{
  "hop_length": 160,
  "norm": "batchnorm",
  "weight_decay": 0.0
}
Rows from block 5, named by matrix and row number. Each number is 50 + 15 x the weight over its row's rms, rounded and kept within 0 to 99. All counts start at 0. After the name is the row's rms in percent of the matrix's.
# weight_hh_l0: LSTM recurrent weights (gates i, f, g, o stacked) (model.rnn.0.rnn.weight_hh_l0, 1024x256), inputs 128-255
weight_hh_l0.776 112:75 36 12 60 56 37 62 33 59 47 65 44 33 31 48 40 61 53 27 63 55 37 60 47 52 20 46 51 47 50 35 54 28 37 67 76 59 55 22 49 39 51 63 51 39 30 62 73 54 37 60 44 31 69 19 47 23 36 75 59 66 71 51 40 76 55 53 45 75 32 60 51 52 13 59 40 55 62 63 66 58 61 55 55 24 32 40 23 25 72 67 39 36 43 52 83 61 57 59 79 46 66 46 44 31 67 53 49 42 64 68 48 55 46 35 62 64 53 60 68 62 26 47 60 34 44 49 36
weight_hh_l0.777 105:33 40 58 57 63 54 47 40 58 45 58 52 45 42 47 65 11 20 53 69 58 50 16 55 54 45 12 36 67 45 36 61 76 52 42 24 26 52 62 48 35 53 33 48 57 26 44 32 66 41 55 27 27 37 36 45 68 47 54 47 60 56 62 52 42 72 44 54 25 88 64 57 46 36 35 39 76 58 54 74 51 72 14 33 55 57 66 61 44 73 52 92 48 55 64 49 62 36 34 48 57 41 41 48 31 68 72 59 28 43 58 46 31 52 55 93 33 58 45 33 69 53 65 56 43 49 77 75
weight_hh_l0.778 097:65 39 64 46 60 54 39 34 39 38 40 41 66 77 69 66 45 63 31 49 34 20 64 26 63 54 71 46 29 73 55 41 53 47 52 49 54 69 40 20 61 51 45 51 60 57 53 15 30 46 52 50 48 34 50 49 50 82 68 60 37 58 92 62 52 48 73 44 61 59 40 54 62 63 44 34 35 82 36 04 32 31 86 67 51 54 13 51 99 48 71 60 64 46 41 28 66 48 59 63 40 69 41 41 36 57 35 51 62 67 54 28 88 40 39 41 68 59 44 49 38 46 42 58 46 17 38 27
weight_hh_l0.779 096:56 48 26 52 68 65 49 60 59 29 49 62 57 56 48 22 19 73 64 41 53 74 68 46 21 66 51 67 13 45 52 62 23 64 52 50 41 56 21 51 29 15 63 65 27 50 38 44 46 58 37 44 40 27 47 27 55 62 60 32 39 33 48 28 49 25 28 32 54 54 44 73 60 43 83 61 51 58 39 51 22 42 64 66 50 33 57 57 65 59 47 60 50 74 53 86 50 56 77 48 51 60 40 48 57 40 56 52 35 39 60 65 37 60 28 51 45 49 59 45 61 40 40 87 62 28 53 38
weight_hh_l0.780 099:57 30 55 60 39 73 39 65 55 88 60 42 49 32 46 34 40 45 36 30 36 38 64 50 37 30 27 40 63 61 35 80 51 29 39 42 67 38 35 83 52 65 57 60 46 52 49 73 56 67 49 39 72 45 67 62 51 47 68 66 58 44 36 53 69 13 19 44 34 52 52 80 30 41 55 25 45 26 48 70 59 51 44 63 39 52 18 76 65 79 37 58 55 68 55 52 65 53 62 75 78 87 61 26 36 49 57 42 82 56 49 43 27 58 37 32 33 35 33 39 55 62 49 59 64 49 49 42
weight_hh_l0.781 107:80 51 73 70 32 66 60 25 75 58 46 49 50 34 68 61 51 47 64 64 62 48 20 67 35 44 54 65 58 41 40 99 59 64 42 43 37 39 52 75 75 55 55 52 41 65 34 51 32 51 26 70 65 21 70 53 41 38 45 62 83 71 38 53 54 47 32 44 81 52 41 43 72 50 23 24 38 44 46 37 23 25 32 60 55 55 72 42 48 69 66 70 48 63 48 38 45 46 54 33 40 52 72 37 25 30 61 36 45 65 60 34 56 52 30 56 46 55 42 50 42 32 64 40 53 52 49 46
weight_hh_l0.782 099:65 39 25 77 59 29 46 27 30 49 60 35 67 45 56 49 66 45 47 58 48 36 68 59 28 33 59 38 56 63 73 63 67 78 42 47 48 44 49 33 77 69 61 63 42 75 47 68 50 64 60 56 51 32 52 41 65 39 32 57 36 41 50 48 79 43 44 68 65 42 41 51 47 65 51 46 39 68 54 83 50 43 49 57 46 42 60 67 49 55 03 70 36 74 34 49 39 57 69 38 50 56 78 86 65 75 57 66 34 28 54 69 62 49 14 36 51 56 53 58 55 59 54 40 75 41 32 75
weight_hh_l0.783 102:37 29 42 56 75 48 28 41 46 68 45 56 55 50 62 28 50 51 49 58 53 44 49 35 58 60 37 72 58 85 21 70 25 34 34 44 17 67 49 56 28 41 90 40 47 54 64 37 52 65 74 25 54 61 68 47 38 49 46 70 54 71 70 60 38 52 59 56 39 80 30 42 39 42 29 38 47 51 32 56 38 78 65 61 45 64 50 52 43 42 52 67 34 57 46 63 77 46 65 52 43 11 22 51 65 64 47 65 42 56 27 28 34 53 69 55 34 45 40 56 42 65 57 62 55 31 39 66
weight_hh_l0.784 105:36 49 34 70 23 49 35 44 69 69 51 47 52 50 13 44 61 53 37 00 69 55 66 60 27 35 52 25 45 62 15 37 55 44 75 43 45 54 60 39 59 50 36 47 39 62 37 65 34 52 48 52 67 66 59 40 51 75 51 75 70 51 34 23 57 61 59 62 61 46 53 65 54 37 36 36 53 57 44 34 45 62 58 64 39 53 62 25 52 25 47 70 31 48 61 31 37 53 53 30 53 76 45 46 46 74 77 66 36 54 33 63 47 30 63 61 58 45 45 79 50 52 71 48 55 20 69 65
weight_hh_l0.785 097:41 47 56 72 34 61 43 38 30 71 58 90 52 70 61 51 36 36 38 33 66 35 21 34 33 53 25 59 43 58 61 50 34 34 43 43 22 20 65 35 49 54 44 70 18 69 37 57 57 62 44 40 73 76 12 41 37 42 62 59 49 60 69 57 57 46 62 32 38 61 66 28 31 45 54 56 61 35 63 76 39 32 23 64 49 41 44 45 81 76 55 38 44 58 76 04 62 41 40 53 75 51 51 61 46 49 35 44 64 39 40 28 61 45 43 39 61 81 64 53 61 58 52 47 34 11 69 38
weight_hh_l0.786 092:77 33 64 61 58 47 79 39 35 67 21 63 96 47 29 19 34 61 41 40 54 49 63 48 47 44 42 65 70 62 35 32 44 30 43 44 30 59 40 39 51 33 33 53 25 58 71 34 36 32 37 56 52 60 60 51 58 61 59 63 60 58 37 55 54 41 40 53 58 34 48 62 37 37 39 33 75 49 35 37 65 37 57 52 30 52 43 23 66 58 51 35 73 65 46 53 27 62 62 56 47 47 54 29 55 24 42 19 55 52 29 29 40 47 51 59 60 73 39 57 67 53 55 35 52 38 52 58
weight_hh_l0.787 110:53 49 68 60 40 34 52 46 54 46 76 55 52 67 54 59 81 57 36 46 35 46 52 59 72 43 46 32 59 42 51 57 54 60 48 38 50 49 66 43 31 91 22 69 55 67 61 55 48 51 43 48 57 34 48 27 34 58 43 20 88 44 56 33 34 58 82 27 17 62 43 08 45 38 47 73 51 47 47 72 57 31 29 65 56 29 36 49 40 29 59 58 59 58 59 45 42 66 59 73 43 45 37 30 32 63 46 48 32 55 58 47 62 21 39 48 58 43 64 43 36 44 14 79 21 32 28 50
weight_hh_l0.788 104:59 21 34 34 54 44 38 47 47 58 47 56 37 53 65 61 48 78 59 34 61 36 61 48 56 46 44 32 63 70 48 38 52 62 65 38 38 46 51 40 22 44 43 73 34 44 70 61 31 62 26 59 89 27 59 74 29 49 57 49 47 60 35 59 85 32 39 56 68 52 69 65 71 43 49 33 65 44 71 61 35 43 30 50 35 28 38 25 54 64 31 54 35 44 48 38 36 65 50 40 16 34 49 14 59 46 25 52 28 62 66 95 54 48 61 25 47 47 47 27 72 48 77 29 59 68 45 76
weight_hh_l0.789 097:63 71 33 36 69 60 37 64 43 49 80 59 52 39 58 34 38 46 31 33 52 48 46 50 52 50 27 71 59 60 31 56 34 41 53 35 59 29 67 31 72 63 55 53 51 44 59 38 53 46 43 61 38 17 68 66 78 46 39 39 59 61 41 68 30 43 71 45 60 40 53 71 34 44 62 34 48 56 40 50 43 64 52 56 39 40 56 49 71 49 42 67 26 27 66 49 51 80 67 42 44 60 64 48 28 43 54 57 71 39 53 53 18 55 57 48 51 56 50 64 56 56 48 63 46 30 31 64
weight_hh_l0.790 110:46 55 46 59 65 58 39 48 72 43 51 46 53 26 41 68 62 34 67 56 74 43 64 42 65 39 49 72 56 27 39 63 35 41 61 19 60 16 42 38 39 39 99 77 41 88 27 50 44 45 65 23 63 37 45 48 32 51 67 52 37 44 30 72 54 34 48 48 53 42 49 54 32 55 56 60 46 53 55 50 53 44 47 63 53 44 27 25 57 65 54 67 64 45 31 48 55 42 54 26 33 63 39 26 36 41 39 59 50 28 66 68 75 67 36 71 29 48 19 50 72 48 73 64 56 31 32 42
weight_hh_l0.791 102:60 55 44 47 59 60 46 52 43 33 63 45 49 76 37 65 56 70 61 64 70 48 45 49 48 50 43 74 81 20 52 66 62 36 46 86 47 80 46 69 33 45 74 62 57 49 33 62 39 31 37 33 42 61 49 00 55 65 39 51 64 42 67 57 49 45 16 82 54 58 55 56 45 62 33 33 76 62 34 40 48 65 38 59 38 70 52 51 49 69 28 70 39 26 69 54 20 65 56 27 51 66 50 50 38 50 55 49 63 46 88 59 66 59 73 31 47 47 33 62 29 44 34 37 31 45 58 35
weight_hh_l0.792 112:71 64 45 70 43 58 34 39 57 36 51 31 67 46 76 53 54 50 42 52 20 46 50 52 51 35 53 80 44 40 22 37 73 58 67 55 50 63 27 36 40 66 19 55 68 56 67 52 48 39 38 59 37 44 75 44 57 55 54 58 50 56 47 60 45 27 68 31 56 51 54 41 57 29 54 56 37 57 12 27 20 44 42 38 50 59 74 46 36 34 59 43 75 56 28 45 13 52 67 25 52 30 64 75 61 73 34 26 33 50 57 29 69 45 59 38 40 54 70 59 60 38 63 54 42 33 58 07
weight_hh_l0.793 106:27 62 30 65 58 35 51 28 49 74 53 62 53 23 53 71 39 35 49 42 16 30 44 42 21 65 44 22 53 64 44 54 49 69 64 59 54 41 17 54 31 52 44 61 53 03 21 12 56 29 30 59 65 40 40 73 67 48 65 59 54 39 52 77 53 76 36 68 32 47 15 41 47 69 53 33 42 48 63 44 67 39 68 46 63 52 53 82 58 37 53 70 39 44 41 55 54 43 57 40 32 52 35 60 48 43 61 82 84 51 32 51 62 79 30 53 64 52 28 30 66 56 53 46 41 58 35 51
weight_hh_l0.794 108:57 33 50 52 55 68 17 45 31 71 43 42 19 53 43 49 41 54 51 65 49 52 39 67 58 57 52 45 52 29 48 68 58 50 44 36 48 39 34 44 31 58 55 30 61 28 46 52 49 27 53 59 33 36 65 53 67 66 69 47 35 87 55 42 33 62 40 76 41 65 43 40 50 49 46 62 50 72 73 56 55 27 35 58 42 48 49 52 82 61 61 50 59 49 49 40 21 69 89 70 46 50 60 67 62 63 80 53 30 43 57 52 38 66 45 31 24 36 29 20 47 42 40 89 54 58 14 33
weight_hh_l0.795 106:72 80 36 35 38 27 42 36 46 61 51 52 48 43 43 40 64 39 54 64 62 62 52 15 45 61 80 68 38 23 45 65 60 47 33 58 62 48 44 63 48 40 30 46 52 52 36 64 54 39 16 24 55 20 37 60 36 42 31 36 48 60 66 59 51 61 72 44 47 55 20 61 68 35 39 75 52 54 27 74 45 60 55 51 37 51 67 58 36 71 61 61 31 64 53 76 46 68 46 29 59 87 47 44 47 54 66 32 58 47 31 42 61 41 61 63 57 52 72 74 55 53 62 48 40 01 40 68
weight_hh_l0.796 101:50 26 51 36 30 54 55 44 57 32 59 41 51 75 34 62 54 54 49 30 25 08 30 35 66 60 43 61 47 63 39 55 55 27 49 66 52 44 27 29 28 60 25 73 50 57 75 71 40 20 61 41 76 53 07 38 35 66 50 42 46 35 38 53 36 49 52 43 61 47 57 55 59 40 73 54 48 71 56 45 55 37 62 67 34 40 58 43 39 25 31 50 63 39 39 49 51 65 49 59 37 57 36 41 45 48 20 56 61 41 53 48 48 66 62 54 57 21 57 40 66 55 23 58 46 46 66 31
weight_hh_l0.797 100:69 29 61 35 47 33 62 57 44 35 23 41 46 41 20 41 72 37 51 41 57 32 61 43 35 47 45 39 44 43 45 63 33 72 37 53 47 69 94 30 76 81 44 79 63 19 45 51 68 81 51 85 57 32 31 50 31 21 30 43 59 31 56 57 60 72 27 63 37 48 43 33 35 57 72 82 36 69 51 41 44 64 40 57 59 54 27 60 38 60 39 62 28 62 66 54 75 61 58 53 48 59 61 59 61 51 68 39 30 59 42 55 43 45 44 56 49 33 03 67 52 65 75 71 69 55 60 56
weight_hh_l0.798 102:15 68 59 47 19 62 46 27 53 52 45 32 66 36 47 53 42 70 47 22 39 44 44 32 40 68 44 34 41 48 45 38 61 54 40 40 21 52 61 55 45 27 48 30 48 65 57 35 46 53 34 48 51 57 56 43 59 41 28 79 51 70 47 63 69 50 64 61 48 39 57 47 82 33 61 55 64 38 33 55 58 57 45 57 49 46 44 45 43 72 47 68 52 49 52 49 51 23 46 37 62 53 44 24 53 85 40 63 49 51 40 39 71 70 39 49 60 51 51 66 63 43 44 46 55 37 50 48
weight_hh_l0.799 101:44 38 48 38 61 71 62 53 75 51 37 49 40 44 57 38 58 43 53 30 44 56 59 54 42 20 38 46 83 70 59 74 53 81 33 48 55 55 35 48 11 65 33 57 68 61 33 50 52 25 57 47 46 47 29 63 39 99 54 50 53 08 60 61 54 64 47 48 61 36 49 57 65 31 49 50 58 38 76 30 68 25 63 66 51 60 52 50 19 39 48 39 30 82 31 64 39 52 40 53 55 63 71 54 48 45 52 30 54 40 72 50 49 64 41 39 64 47 72 58 45 26 44 45 39 37 47 54
weight_hh_l0.800 101:04 32 75 70 24 28 55 37 42 54 59 64 70 28 56 36 69 71 39 45 56 67 64 17 72 51 70 13 53 73 38 61 53 46 34 21 38 58 63 36 29 65 59 60 47 55 64 39 47 16 53 70 48 66 50 48 66 46 25 31 46 62 38 48 27 69 54 79 69 44 56 56 61 69 28 52 34 43 60 54 65 28 78 58 38 44 75 28 26 32 56 28 42 54 25 54 46 26 68 42 38 67 53 58 32 40 56 78 53 27 61 51 56 33 69 56 56 44 46 49 64 64 27 71 59 50 63 49
weight_hh_l0.801 103:31 39 41 55 46 54 68 53 38 72 46 40 54 63 67 24 61 38 56 33 41 60 35 47 17 42 50 53 70 77 41 77 28 33 30 67 27 26 55 43 40 46 39 63 62 34 64 76 50 76 60 51 44 47 35 61 50 76 45 45 68 39 46 39 73 45 81 62 07 60 55 62 65 50 16 47 44 40 57 36 64 43 57 45 22 22 47 67 35 44 70 37 19 34 43 52 56 30 46 67 38 47 46 57 45 43 80 24 31 49 44 58 59 45 58 63 56 43 30 49 30 41 40 47 40 57 19 51
weight_hh_l0.802 099:26 53 42 54 41 47 59 58 41 67 21 43 64 45 50 35 20 56 33 61 43 25 49 63 45 36 47 47 32 40 50 46 28 33 43 62 65 76 50 46 51 36 63 55 32 37 54 62 55 54 57 52 64 54 46 71 61 43 63 27 99 23 66 53 63 49 54 34 45 93 57 38 70 59 43 60 55 64 57 76 50 50 51 20 61 57 21 50 45 65 58 42 45 35 70 71 69 43 49 59 53 37 47 61 49 40 69 48 25 25 44 35 30 29 51 59 60 41 34 24 39 58 21 69 70 53 84 85
weight_hh_l0.803 104:29 62 56 45 42 61 83 56 67 36 39 25 41 53 59 57 46 67 31 52 32 39 52 54 45 07 17 39 42 34 48 04 52 46 39 38 48 82 52 50 56 68 43 55 45 40 72 45 59 57 51 24 64 45 45 76 51 50 23 29 62 67 33 66 69 58 28 30 57 41 31 31 73 30 54 38 53 68 43 45 54 50 59 83 60 58 62 29 44 49 27 43 47 43 57 45 58 36 36 38 26 48 57 18 79 54 54 21 69 63 50 31 51 23 41 53 46 38 33 48 49 11 75 54 51 34 44 59
weight_hh_l0.804 109:48 63 25 58 28 43 44 35 34 39 52 37 47 52 47 48 30 61 36 32 49 41 43 50 52 58 72 45 56 28 24 58 78 47 62 27 43 43 62 50 82 50 31 16 55 39 46 42 42 66 54 46 56 47 58 65 48 46 50 86 53 57 55 51 38 62 45 37 66 32 19 47 49 44 42 31 59 56 27 63 35 74 45 42 44 64 41 70 58 48 49 38 51 74 81 37 55 62 46 24 40 55 46 47 57 64 46 55 25 49 49 47 64 73 52 53 34 61 75 55 27 37 54 35 66 23 73 47
weight_hh_l0.805 101:67 26 44 42 77 51 65 45 48 82 58 75 64 45 60 48 64 47 59 36 51 46 61 54 44 35 38 56 72 50 45 30 39 28 54 32 59 46 82 26 76 51 47 46 49 65 30 44 40 50 45 40 24 51 62 65 35 58 44 44 41 62 70 43 56 43 59 54 32 51 49 48 30 40 58 67 41 63 21 37 62 36 76 40 40 47 23 33 58 70 32 68 32 77 26 44 17 50 77 42 92 40 52 57 49 37 42 68 55 56 61 50 53 55 33 51 60 57 35 66 57 56 36 87 59 57 47 56
weight_hh_l0.806 111:63 46 65 68 47 52 28 67 54 42 59 63 49 34 48 38 56 52 40 44 30 15 09 65 43 58 55 49 55 58 53 46 56 60 60 51 47 36 73 53 66 39 47 40 50 34 46 79 27 35 60 42 46 18 52 31 50 51 46 58 23 44 41 46 64 53 47 28 51 56 38 56 72 68 53 53 40 59 43 85 54 60 78 37 28 59 44 60 56 55 47 23 77 46 39 65 59 43 45 35 47 65 43 60 39 65 49 58 51 70 66 50 62 27 56 22 65 40 70 28 55 46 46 19 22 39 53 43
weight_hh_l0.807 104:42 52 64 29 34 72 69 38 33 49 46 53 42 45 56 60 76 40 49 39 52 62 61 49 38 30 55 45 46 42 50 31 44 39 39 64 10 64 65 58 38 55 25 70 41 52 61 41 33 44 85 63 37 39 62 48 39 70 53 25 60 61 56 32 51 85 84 26 54 61 52 54 32 60 53 42 46 56 54 70 45 28 55 72 38 84 60 51 77 33 42 66 56 60 62 57 61 44 49 34 54 69 35 51 95 75 44 40 47 44 72 74 40 65 69 49 61 48 80 37 66 50 92 33 37 43 48 20
weight_hh_l0.808 095:65 44 51 24 70 28 49 32 46 67 77 54 66 55 67 33 33 44 25 57 44 25 51 51 43 47 59 55 64 44 24 62 28 50 36 67 33 46 51 52 34 46 44 38 37 62 80 22 43 51 37 60 59 34 73 42 63 46 62 63 57 45 49 43 72 50 57 39 53 81 36 48 71 54 24 35 63 40 73 68 37 26 45 32 43 23 31 69 29 37 61 49 06 54 31 41 40 54 63 46 80 53 27 38 64 44 62 38 51 28 48 66 43 49 59 52 54 52 40 50 50 25 56 72 60 27 34 58
weight_hh_l0.809 101:67 45 32 45 55 57 41 58 53 11 58 35 62 31 56 73 41 61 59 44 58 54 33 32 51 60 61 47 59 72 63 33 41 60 50 70 32 48 48 46 29 69 24 60 34 52 36 46 50 66 48 61 28 48 42 60 66 45 41 30 63 43 60 60 73 66 26 47 64 56 40 47 23 56 45 70 53 45 56 50 72 51 42 44 35 44 40 33 29 72 52 58 44 41 51 53 59 48 55 44 38 32 51 25 93 56 33 33 42 36 52 47 61 14 76 40 18 55 67 34 45 03 51 20 28 51 57 71
weight_hh_l0.810 092:32 31 47 16 74 46 34 68 70 41 45 44 44 28 45 58 54 37 48 64 43 58 54 31 73 44 85 56 34 61 46 41 50 53 32 51 42 56 50 27 41 52 52 60 49 74 47 54 44 24 59 76 44 47 84 59 22 36 34 24 52 26 58 55 77 43 78 55 57 60 40 41 41 54 35 22 48 69 38 48 68 58 58 31 76 64 78 69 68 43 57 63 58 46 69 65 36 23 69 39 45 44 36 42 53 41 37 61 96 61 34 40 39 70 45 58 30 44 15 64 61 80 32 73 44 34 51 56
weight_hh_l0.811 100:48 42 32 40 65 52 51 79 59 22 37 58 28 28 28 36 21 35 71 54 10 19 43 58 43 51 65 48 32 36 20 76 63 38 54 33 27 37 61 54 39 33 57 52 43 39 57 59 60 73 22 31 45 54 37 69 68 48 39 54 51 50 62 53 25 40 57 38 61 68 72 74 62 38 30 70 70 49 71 46 58 58 62 31 52 46 52 31 63 37 55 90 47 52 41 64 45 57 52 48 64 78 64 58 33 40 66 66 68 50 72 41 49 43 35 54 44 42 52 69 55 39 43 56 41 42 55 87
weight_hh_l0.812 104:43 30 64 39 59 49 26 57 14 48 78 46 34 32 62 44 67 34 68 26 51 25 45 50 76 38 45 28 46 65 22 44 23 52 34 56 56 33 68 58 53 40 46 62 30 80 62 47 47 24 63 39 40 38 67 33 89 42 49 52 58 60 48 30 51 31 47 26 30 51 73 70 45 63 68 41 57 36 45 70 30 41 32 58 50 49 43 34 41 76 73 62 66 23 57 65 54 57 62 62 26 77 40 63 33 62 37 40 42 60 52 39 52 63 64 80 38 41 25 68 58 43 39 43 43 80 40 72
weight_hh_l0.813 103:79 49 52 47 49 67 62 33 56 53 63 63 43 46 56 41 67 54 54 51 37 57 43 46 62 36 42 40 54 55 27 46 53 32 74 29 73 69 53 48 33 54 53 39 46 42 64 63 57 60 50 33 49 64 48 41 52 81 12 52 47 54 65 50 48 52 54 40 47 59 54 52 46 55 62 36 10 47 45 45 53 61 43 42 60 49 74 22 32 52 53 69 99 54 70 47 83 53 27 39 99 45 52 37 45 56 45 49 47 48 26 51 53 63 43 49 30 45 54 38 62 63 51 37 43 27 48 69
weight_hh_l0.814 097:45 47 50 52 54 51 51 63 51 56 67 60 30 64 85 44 45 53 66 48 45 18 56 60 27 51 40 47 65 48 40 71 66 26 38 50 29 30 76 37 57 65 39 59 54 51 57 48 75 47 26 48 68 67 38 44 48 29 51 11 73 62 25 65 40 77 57 21 31 67 36 23 44 53 30 38 22 66 47 62 46 53 73 59 66 35 38 27 56 64 39 99 49 57 79 50 31 52 43 47 63 82 40 55 28 78 65 65 60 49 38 57 38 55 49 47 49 24 25 61 44 64 56 63 43 19 50 51
weight_hh_l0.815 101:39 48 70 30 35 73 28 47 48 62 53 58 99 79 40 59 49 11 58 39 28 39 61 62 48 36 41 41 55 54 79 42 39 55 46 34 47 56 66 58 70 77 67 58 60 61 48 37 55 42 41 48 78 46 72 42 49 45 28 64 51 19 64 37 47 53 46 82 41 44 58 35 45 54 60 60 64 48 82 58 62 53 44 20 35 46 34 65 36 68 33 48 80 62 54 43 40 57 64 12 28 56 55 60 49 41 44 62 58 75 68 40 47 54 41 50 31 25 45 49 45 65 21 68 52 29 14 34
weight_hh_l0.816 110:70 52 70 51 39 58 62 57 81 31 64 52 58 65 49 68 61 37 59 65 35 21 50 62 48 12 49 40 64 34 38 43 73 39 55 49 69 39 84 53 88 50 77 23 57 51 49 54 56 59 52 62 59 51 49 35 59 61 55 30 77 76 30 56 57 16 65 53 79 61 28 57 35 43 44 66 46 72 61 44 51 52 62 50 42 63 63 31 53 54 37 69 40 64 49 61 51 51 28 33 83 41 29 63 62 57 32 49 62 37 63 60 48 36 37 76 66 42 55 34 34 69 37 50 46 50 51 59
weight_hh_l0.817 098:81 23 45 54 78 10 49 70 42 75 38 61 53 30 35 52 40 26 68 64 12 44 56 55 51 51 63 47 55 57 56 29 56 24 32 46 32 43 55 43 38 25 10 72 43 47 51 45 51 25 59 64 78 49 37 49 28 33 47 48 46 36 61 47 81 31 72 58 71 50 42 52 48 61 33 71 50 51 58 51 39 39 77 60 75 36 44 50 62 55 60 48 59 53 42 38 38 56 44 50 31 53 25 50 50 56 60 44 56 50 28 11 39 56 80 66 55 62 54 62 53 50 44 58 38 50 41 40
weight_hh_l0.818 100:43 46 67 50 58 63 53 29 61 61 59 59 67 51 35 17 52 36 47 35 40 67 49 57 60 53 48 52 57 51 85 53 31 26 51 45 28 53 35 54 48 55 59 31 38 40 50 34 57 61 32 40 49 74 78 43 66 42 57 35 65 55 42 69 38 39 54 51 86 81 26 66 43 62 75 54 57 58 41 61 36 29 63 30 71 39 62 35 41 43 60 39 60 97 52 46 55 64 27 16 43 40 79 58 43 51 61 37 56 30 29 71 70 51 58 63 66 75 65 45 44 30 66 46 69 58 36 56
weight_hh_l0.819 096:58 51 42 70 48 48 18 47 56 39 68 53 41 78 42 62 52 39 47 31 46 58 45 37 89 23 41 35 52 47 39 31 25 54 67 79 33 55 41 60 43 64 44 36 48 53 52 44 52 39 38 68 57 37 40 18 32 21 49 59 70 68 92 78 57 45 33 36 19 41 45 67 25 54 42 40 66 44 26 28 54 58 24 35 35 32 60 48 49 37 91 55 28 51 37 60 37 55 36 64 40 77 34 56 47 75 55 49 56 43 36 33 47 31 61 50 44 44 34 52 45 56 30 49 62 39 55 54
weight_hh_l0.820 103:20 41 63 63 43 82 55 62 20 32 62 48 38 57 42 56 61 06 30 31 45 30 55 64 25 38 44 28 47 66 38 80 61 45 37 65 67 77 39 60 45 49 30 50 48 51 48 45 53 36 39 55 56 47 39 79 55 52 51 10 61 38 39 58 69 26 38 48 39 30 42 18 29 63 20 38 41 34 62 22 54 56 38 69 32 34 56 36 54 69 81 52 42 51 65 56 26 21 75 43 47 42 40 81 45 54 46 41 58 62 50 50 30 27 63 33 53 60 30 45 68 45 54 65 78 49 47 72
weight_hh_l0.821 104:40 59 64 46 41 60 57 60 50 59 54 77 70 86 37 41 63 25 84 73 63 81 73 39 54 75 60 63 56 52 42 57 51 47 61 25 51 83 76 30 40 35 64 62 55 31 32 56 41 63 61 52 20 67 23 69 46 70 48 67 34 60 51 70 25 36 35 54 37 57 56 63 27 47 64 69 55 28 51 61 63 33 68 52 35 43 45 29 45 25 62 43 42 49 37 58 43 64 49 72 49 67 75 36 58 62 53 36 42 39 66 38 26 56 37 32 43 58 41 29 41 59 64 51 56 46 27 45
weight_hh_l0.822 095:56 65 39 68 58 33 34 50 53 66 62 38 62 51 58 59 36 10 41 54 22 42 52 38 55 21 45 57 70 49 65 17 62 55 75 47 44 61 38 42 61 54 46 37 21 61 54 19 60 27 57 29 49 36 84 70 61 44 62 37 55 63 58 58 76 40 48 34 73 26 39 49 36 71 62 20 66 49 68 52 63 61 68 57 45 63 28 58 38 56 50 66 43 68 48 53 64 68 35 54 38 60 37 61 67 69 33 32 55 38 35 32 51 12 31 73 47 87 41 47 71 40 71 42 48 40 37 55
weight_hh_l0.823 104:40 58 70 69 28 40 48 56 76 60 50 33 54 44 57 38 99 79 68 54 39 45 16 36 28 41 27 80 37 26 34 66 46 36 30 60 49 41 56 37 59 47 35 48 63 75 69 45 49 54 55 51 60 58 51 39 55 49 48 50 65 57 52 25 38 00 74 44 44 61 45 86 52 61 42 39 48 46 24 59 61 57 57 38 44 32 44 47 42 45 58 62 22 59 42 40 49 48 47 38 55 59 62 50 59 58 69 64 68 37 55 39 83 31 42 24 28 22 46 79 44 43 45 74 53 41 39 54
weight_hh_l0.824 102:53 64 59 49 28 37 33 61 14 53 32 46 65 70 69 35 47 55 44 46 65 39 37 60 56 29 51 29 50 29 44 48 56 61 55 08 43 40 47 51 27 47 58 64 24 23 34 52 40 53 86 69 51 29 52 66 52 53 32 76 23 52 38 47 50 78 70 48 31 56 70 18 61 56 67 06 45 57 82 55 41 73 46 62 73 81 50 54 61 17 51 47 47 52 63 61 58 66 61 56 53 53 62 53 51 54 66 36 56 17 46 78 60 74 50 59 59 50 87 57 42 55 74 40 45 58 20 46
weight_hh_l0.825 115:69 87 35 55 40 55 78 42 55 56 55 59 70 62 57 38 88 49 32 29 29 34 28 49 43 59 47 49 28 10 72 40 57 60 30 31 65 70 81 59 69 44 57 52 47 74 49 65 16 63 52 48 72 61 52 43 53 51 35 52 46 62 44 37 45 54 58 34 57 58 48 73 54 49 73 63 43 37 34 51 46 44 54 58 52 52 78 44 43 55 48 40 44 43 35 44 72 59 46 25 72 75 47 71 33 61 40 51 70 50 52 58 60 47 73 46 33 68 29 58 81 35 52 56 48 47 57 48
weight_hh_l0.826 105:44 68 43 75 45 43 72 29 19 66 58 32 42 29 53 40 50 48 67 66 57 50 39 86 51 41 42 67 67 68 28 53 64 58 53 60 52 61 49 68 37 39 21 56 67 53 67 72 62 54 52 52 58 54 62 83 64 36 61 64 86 58 38 67 42 32 37 67 58 37 64 57 45 41 65 57 50 57 49 47 25 38 46 43 37 58 32 45 33 35 75 63 59 44 53 42 50 41 51 58 48 62 43 48 52 53 49 54 69 47 81 66 84 60 52 61 28 41 28 63 95 43 51 48 49 43 34 41
weight_hh_l0.827 096:08 43 56 24 56 54 76 56 47 46 78 64 42 65 59 36 52 64 54 53 52 23 33 42 64 56 58 37 49 73 42 43 51 57 38 63 58 39 50 54 50 25 28 39 51 45 40 41 73 61 34 39 47 61 44 26 18 56 71 70 79 57 47 44 49 34 79 55 36 47 47 34 57 62 56 56 50 69 57 48 59 26 33 43 60 69 15 30 54 54 09 45 52 60 57 51 11 54 61 35 34 47 64 42 61 58 50 57 37 45 60 43 17 26 50 54 45 29 49 32 50 58 28 81 73 51 54 64
weight_hh_l0.828 094:44 45 56 61 36 39 55 57 45 50 55 51 46 26 32 32 62 42 38 40 56 62 54 51 52 33 26 52 44 44 65 38 57 54 41 32 30 41 43 18 34 78 31 72 48 44 77 78 46 40 53 69 53 63 61 58 45 65 80 83 26 59 29 68 51 54 69 48 42 43 58 61 41 33 52 63 33 62 63 53 58 55 51 46 07 45 36 40 42 11 46 68 36 48 17 70 35 40 57 31 30 57 48 64 42 73 21 37 36 53 35 51 51 60 21 70 38 41 69 60 58 33 74 52 04 41 27 50
weight_hh_l0.829 106:47 53 24 46 60 32 67 56 17 53 51 45 46 50 48 45 34 25 51 49 64 37 63 51 42 58 31 75 57 71 34 75 25 38 39 62 72 07 69 37 28 50 66 50 61 48 49 34 40 49 66 42 29 57 35 69 61 60 64 54 38 43 56 26 35 39 47 54 63 50 67 46 28 17 80 12 46 69 60 68 64 60 46 29 61 38 64 52 42 68 61 85 70 56 41 61 61 50 62 62 36 39 52 65 71 47 81 53 31 54 37 65 72 55 30 66 61 30 27 45 60 34 45 73 56 52 35 17
weight_hh_l0.830 106:62 28 44 63 32 62 59 51 54 47 49 52 47 64 36 47 61 57 44 64 27 57 62 42 39 62 42 54 55 52 69 33 49 54 57 63 44 50 29 48 64 53 72 62 53 23 48 46 44 32 50 57 68 50 82 39 60 77 66 46 59 42 44 60 49 58 65 47 73 57 36 43 34 55 29 44 53 69 63 67 44 42 42 31 28 39 50 46 64 53 46 42 57 44 75 47 38 45 40 59 44 55 37 62 54 74 26 54 46 29 23 65 50 83 42 52 23 27 41 85 75 22 87 51 60 57 79 01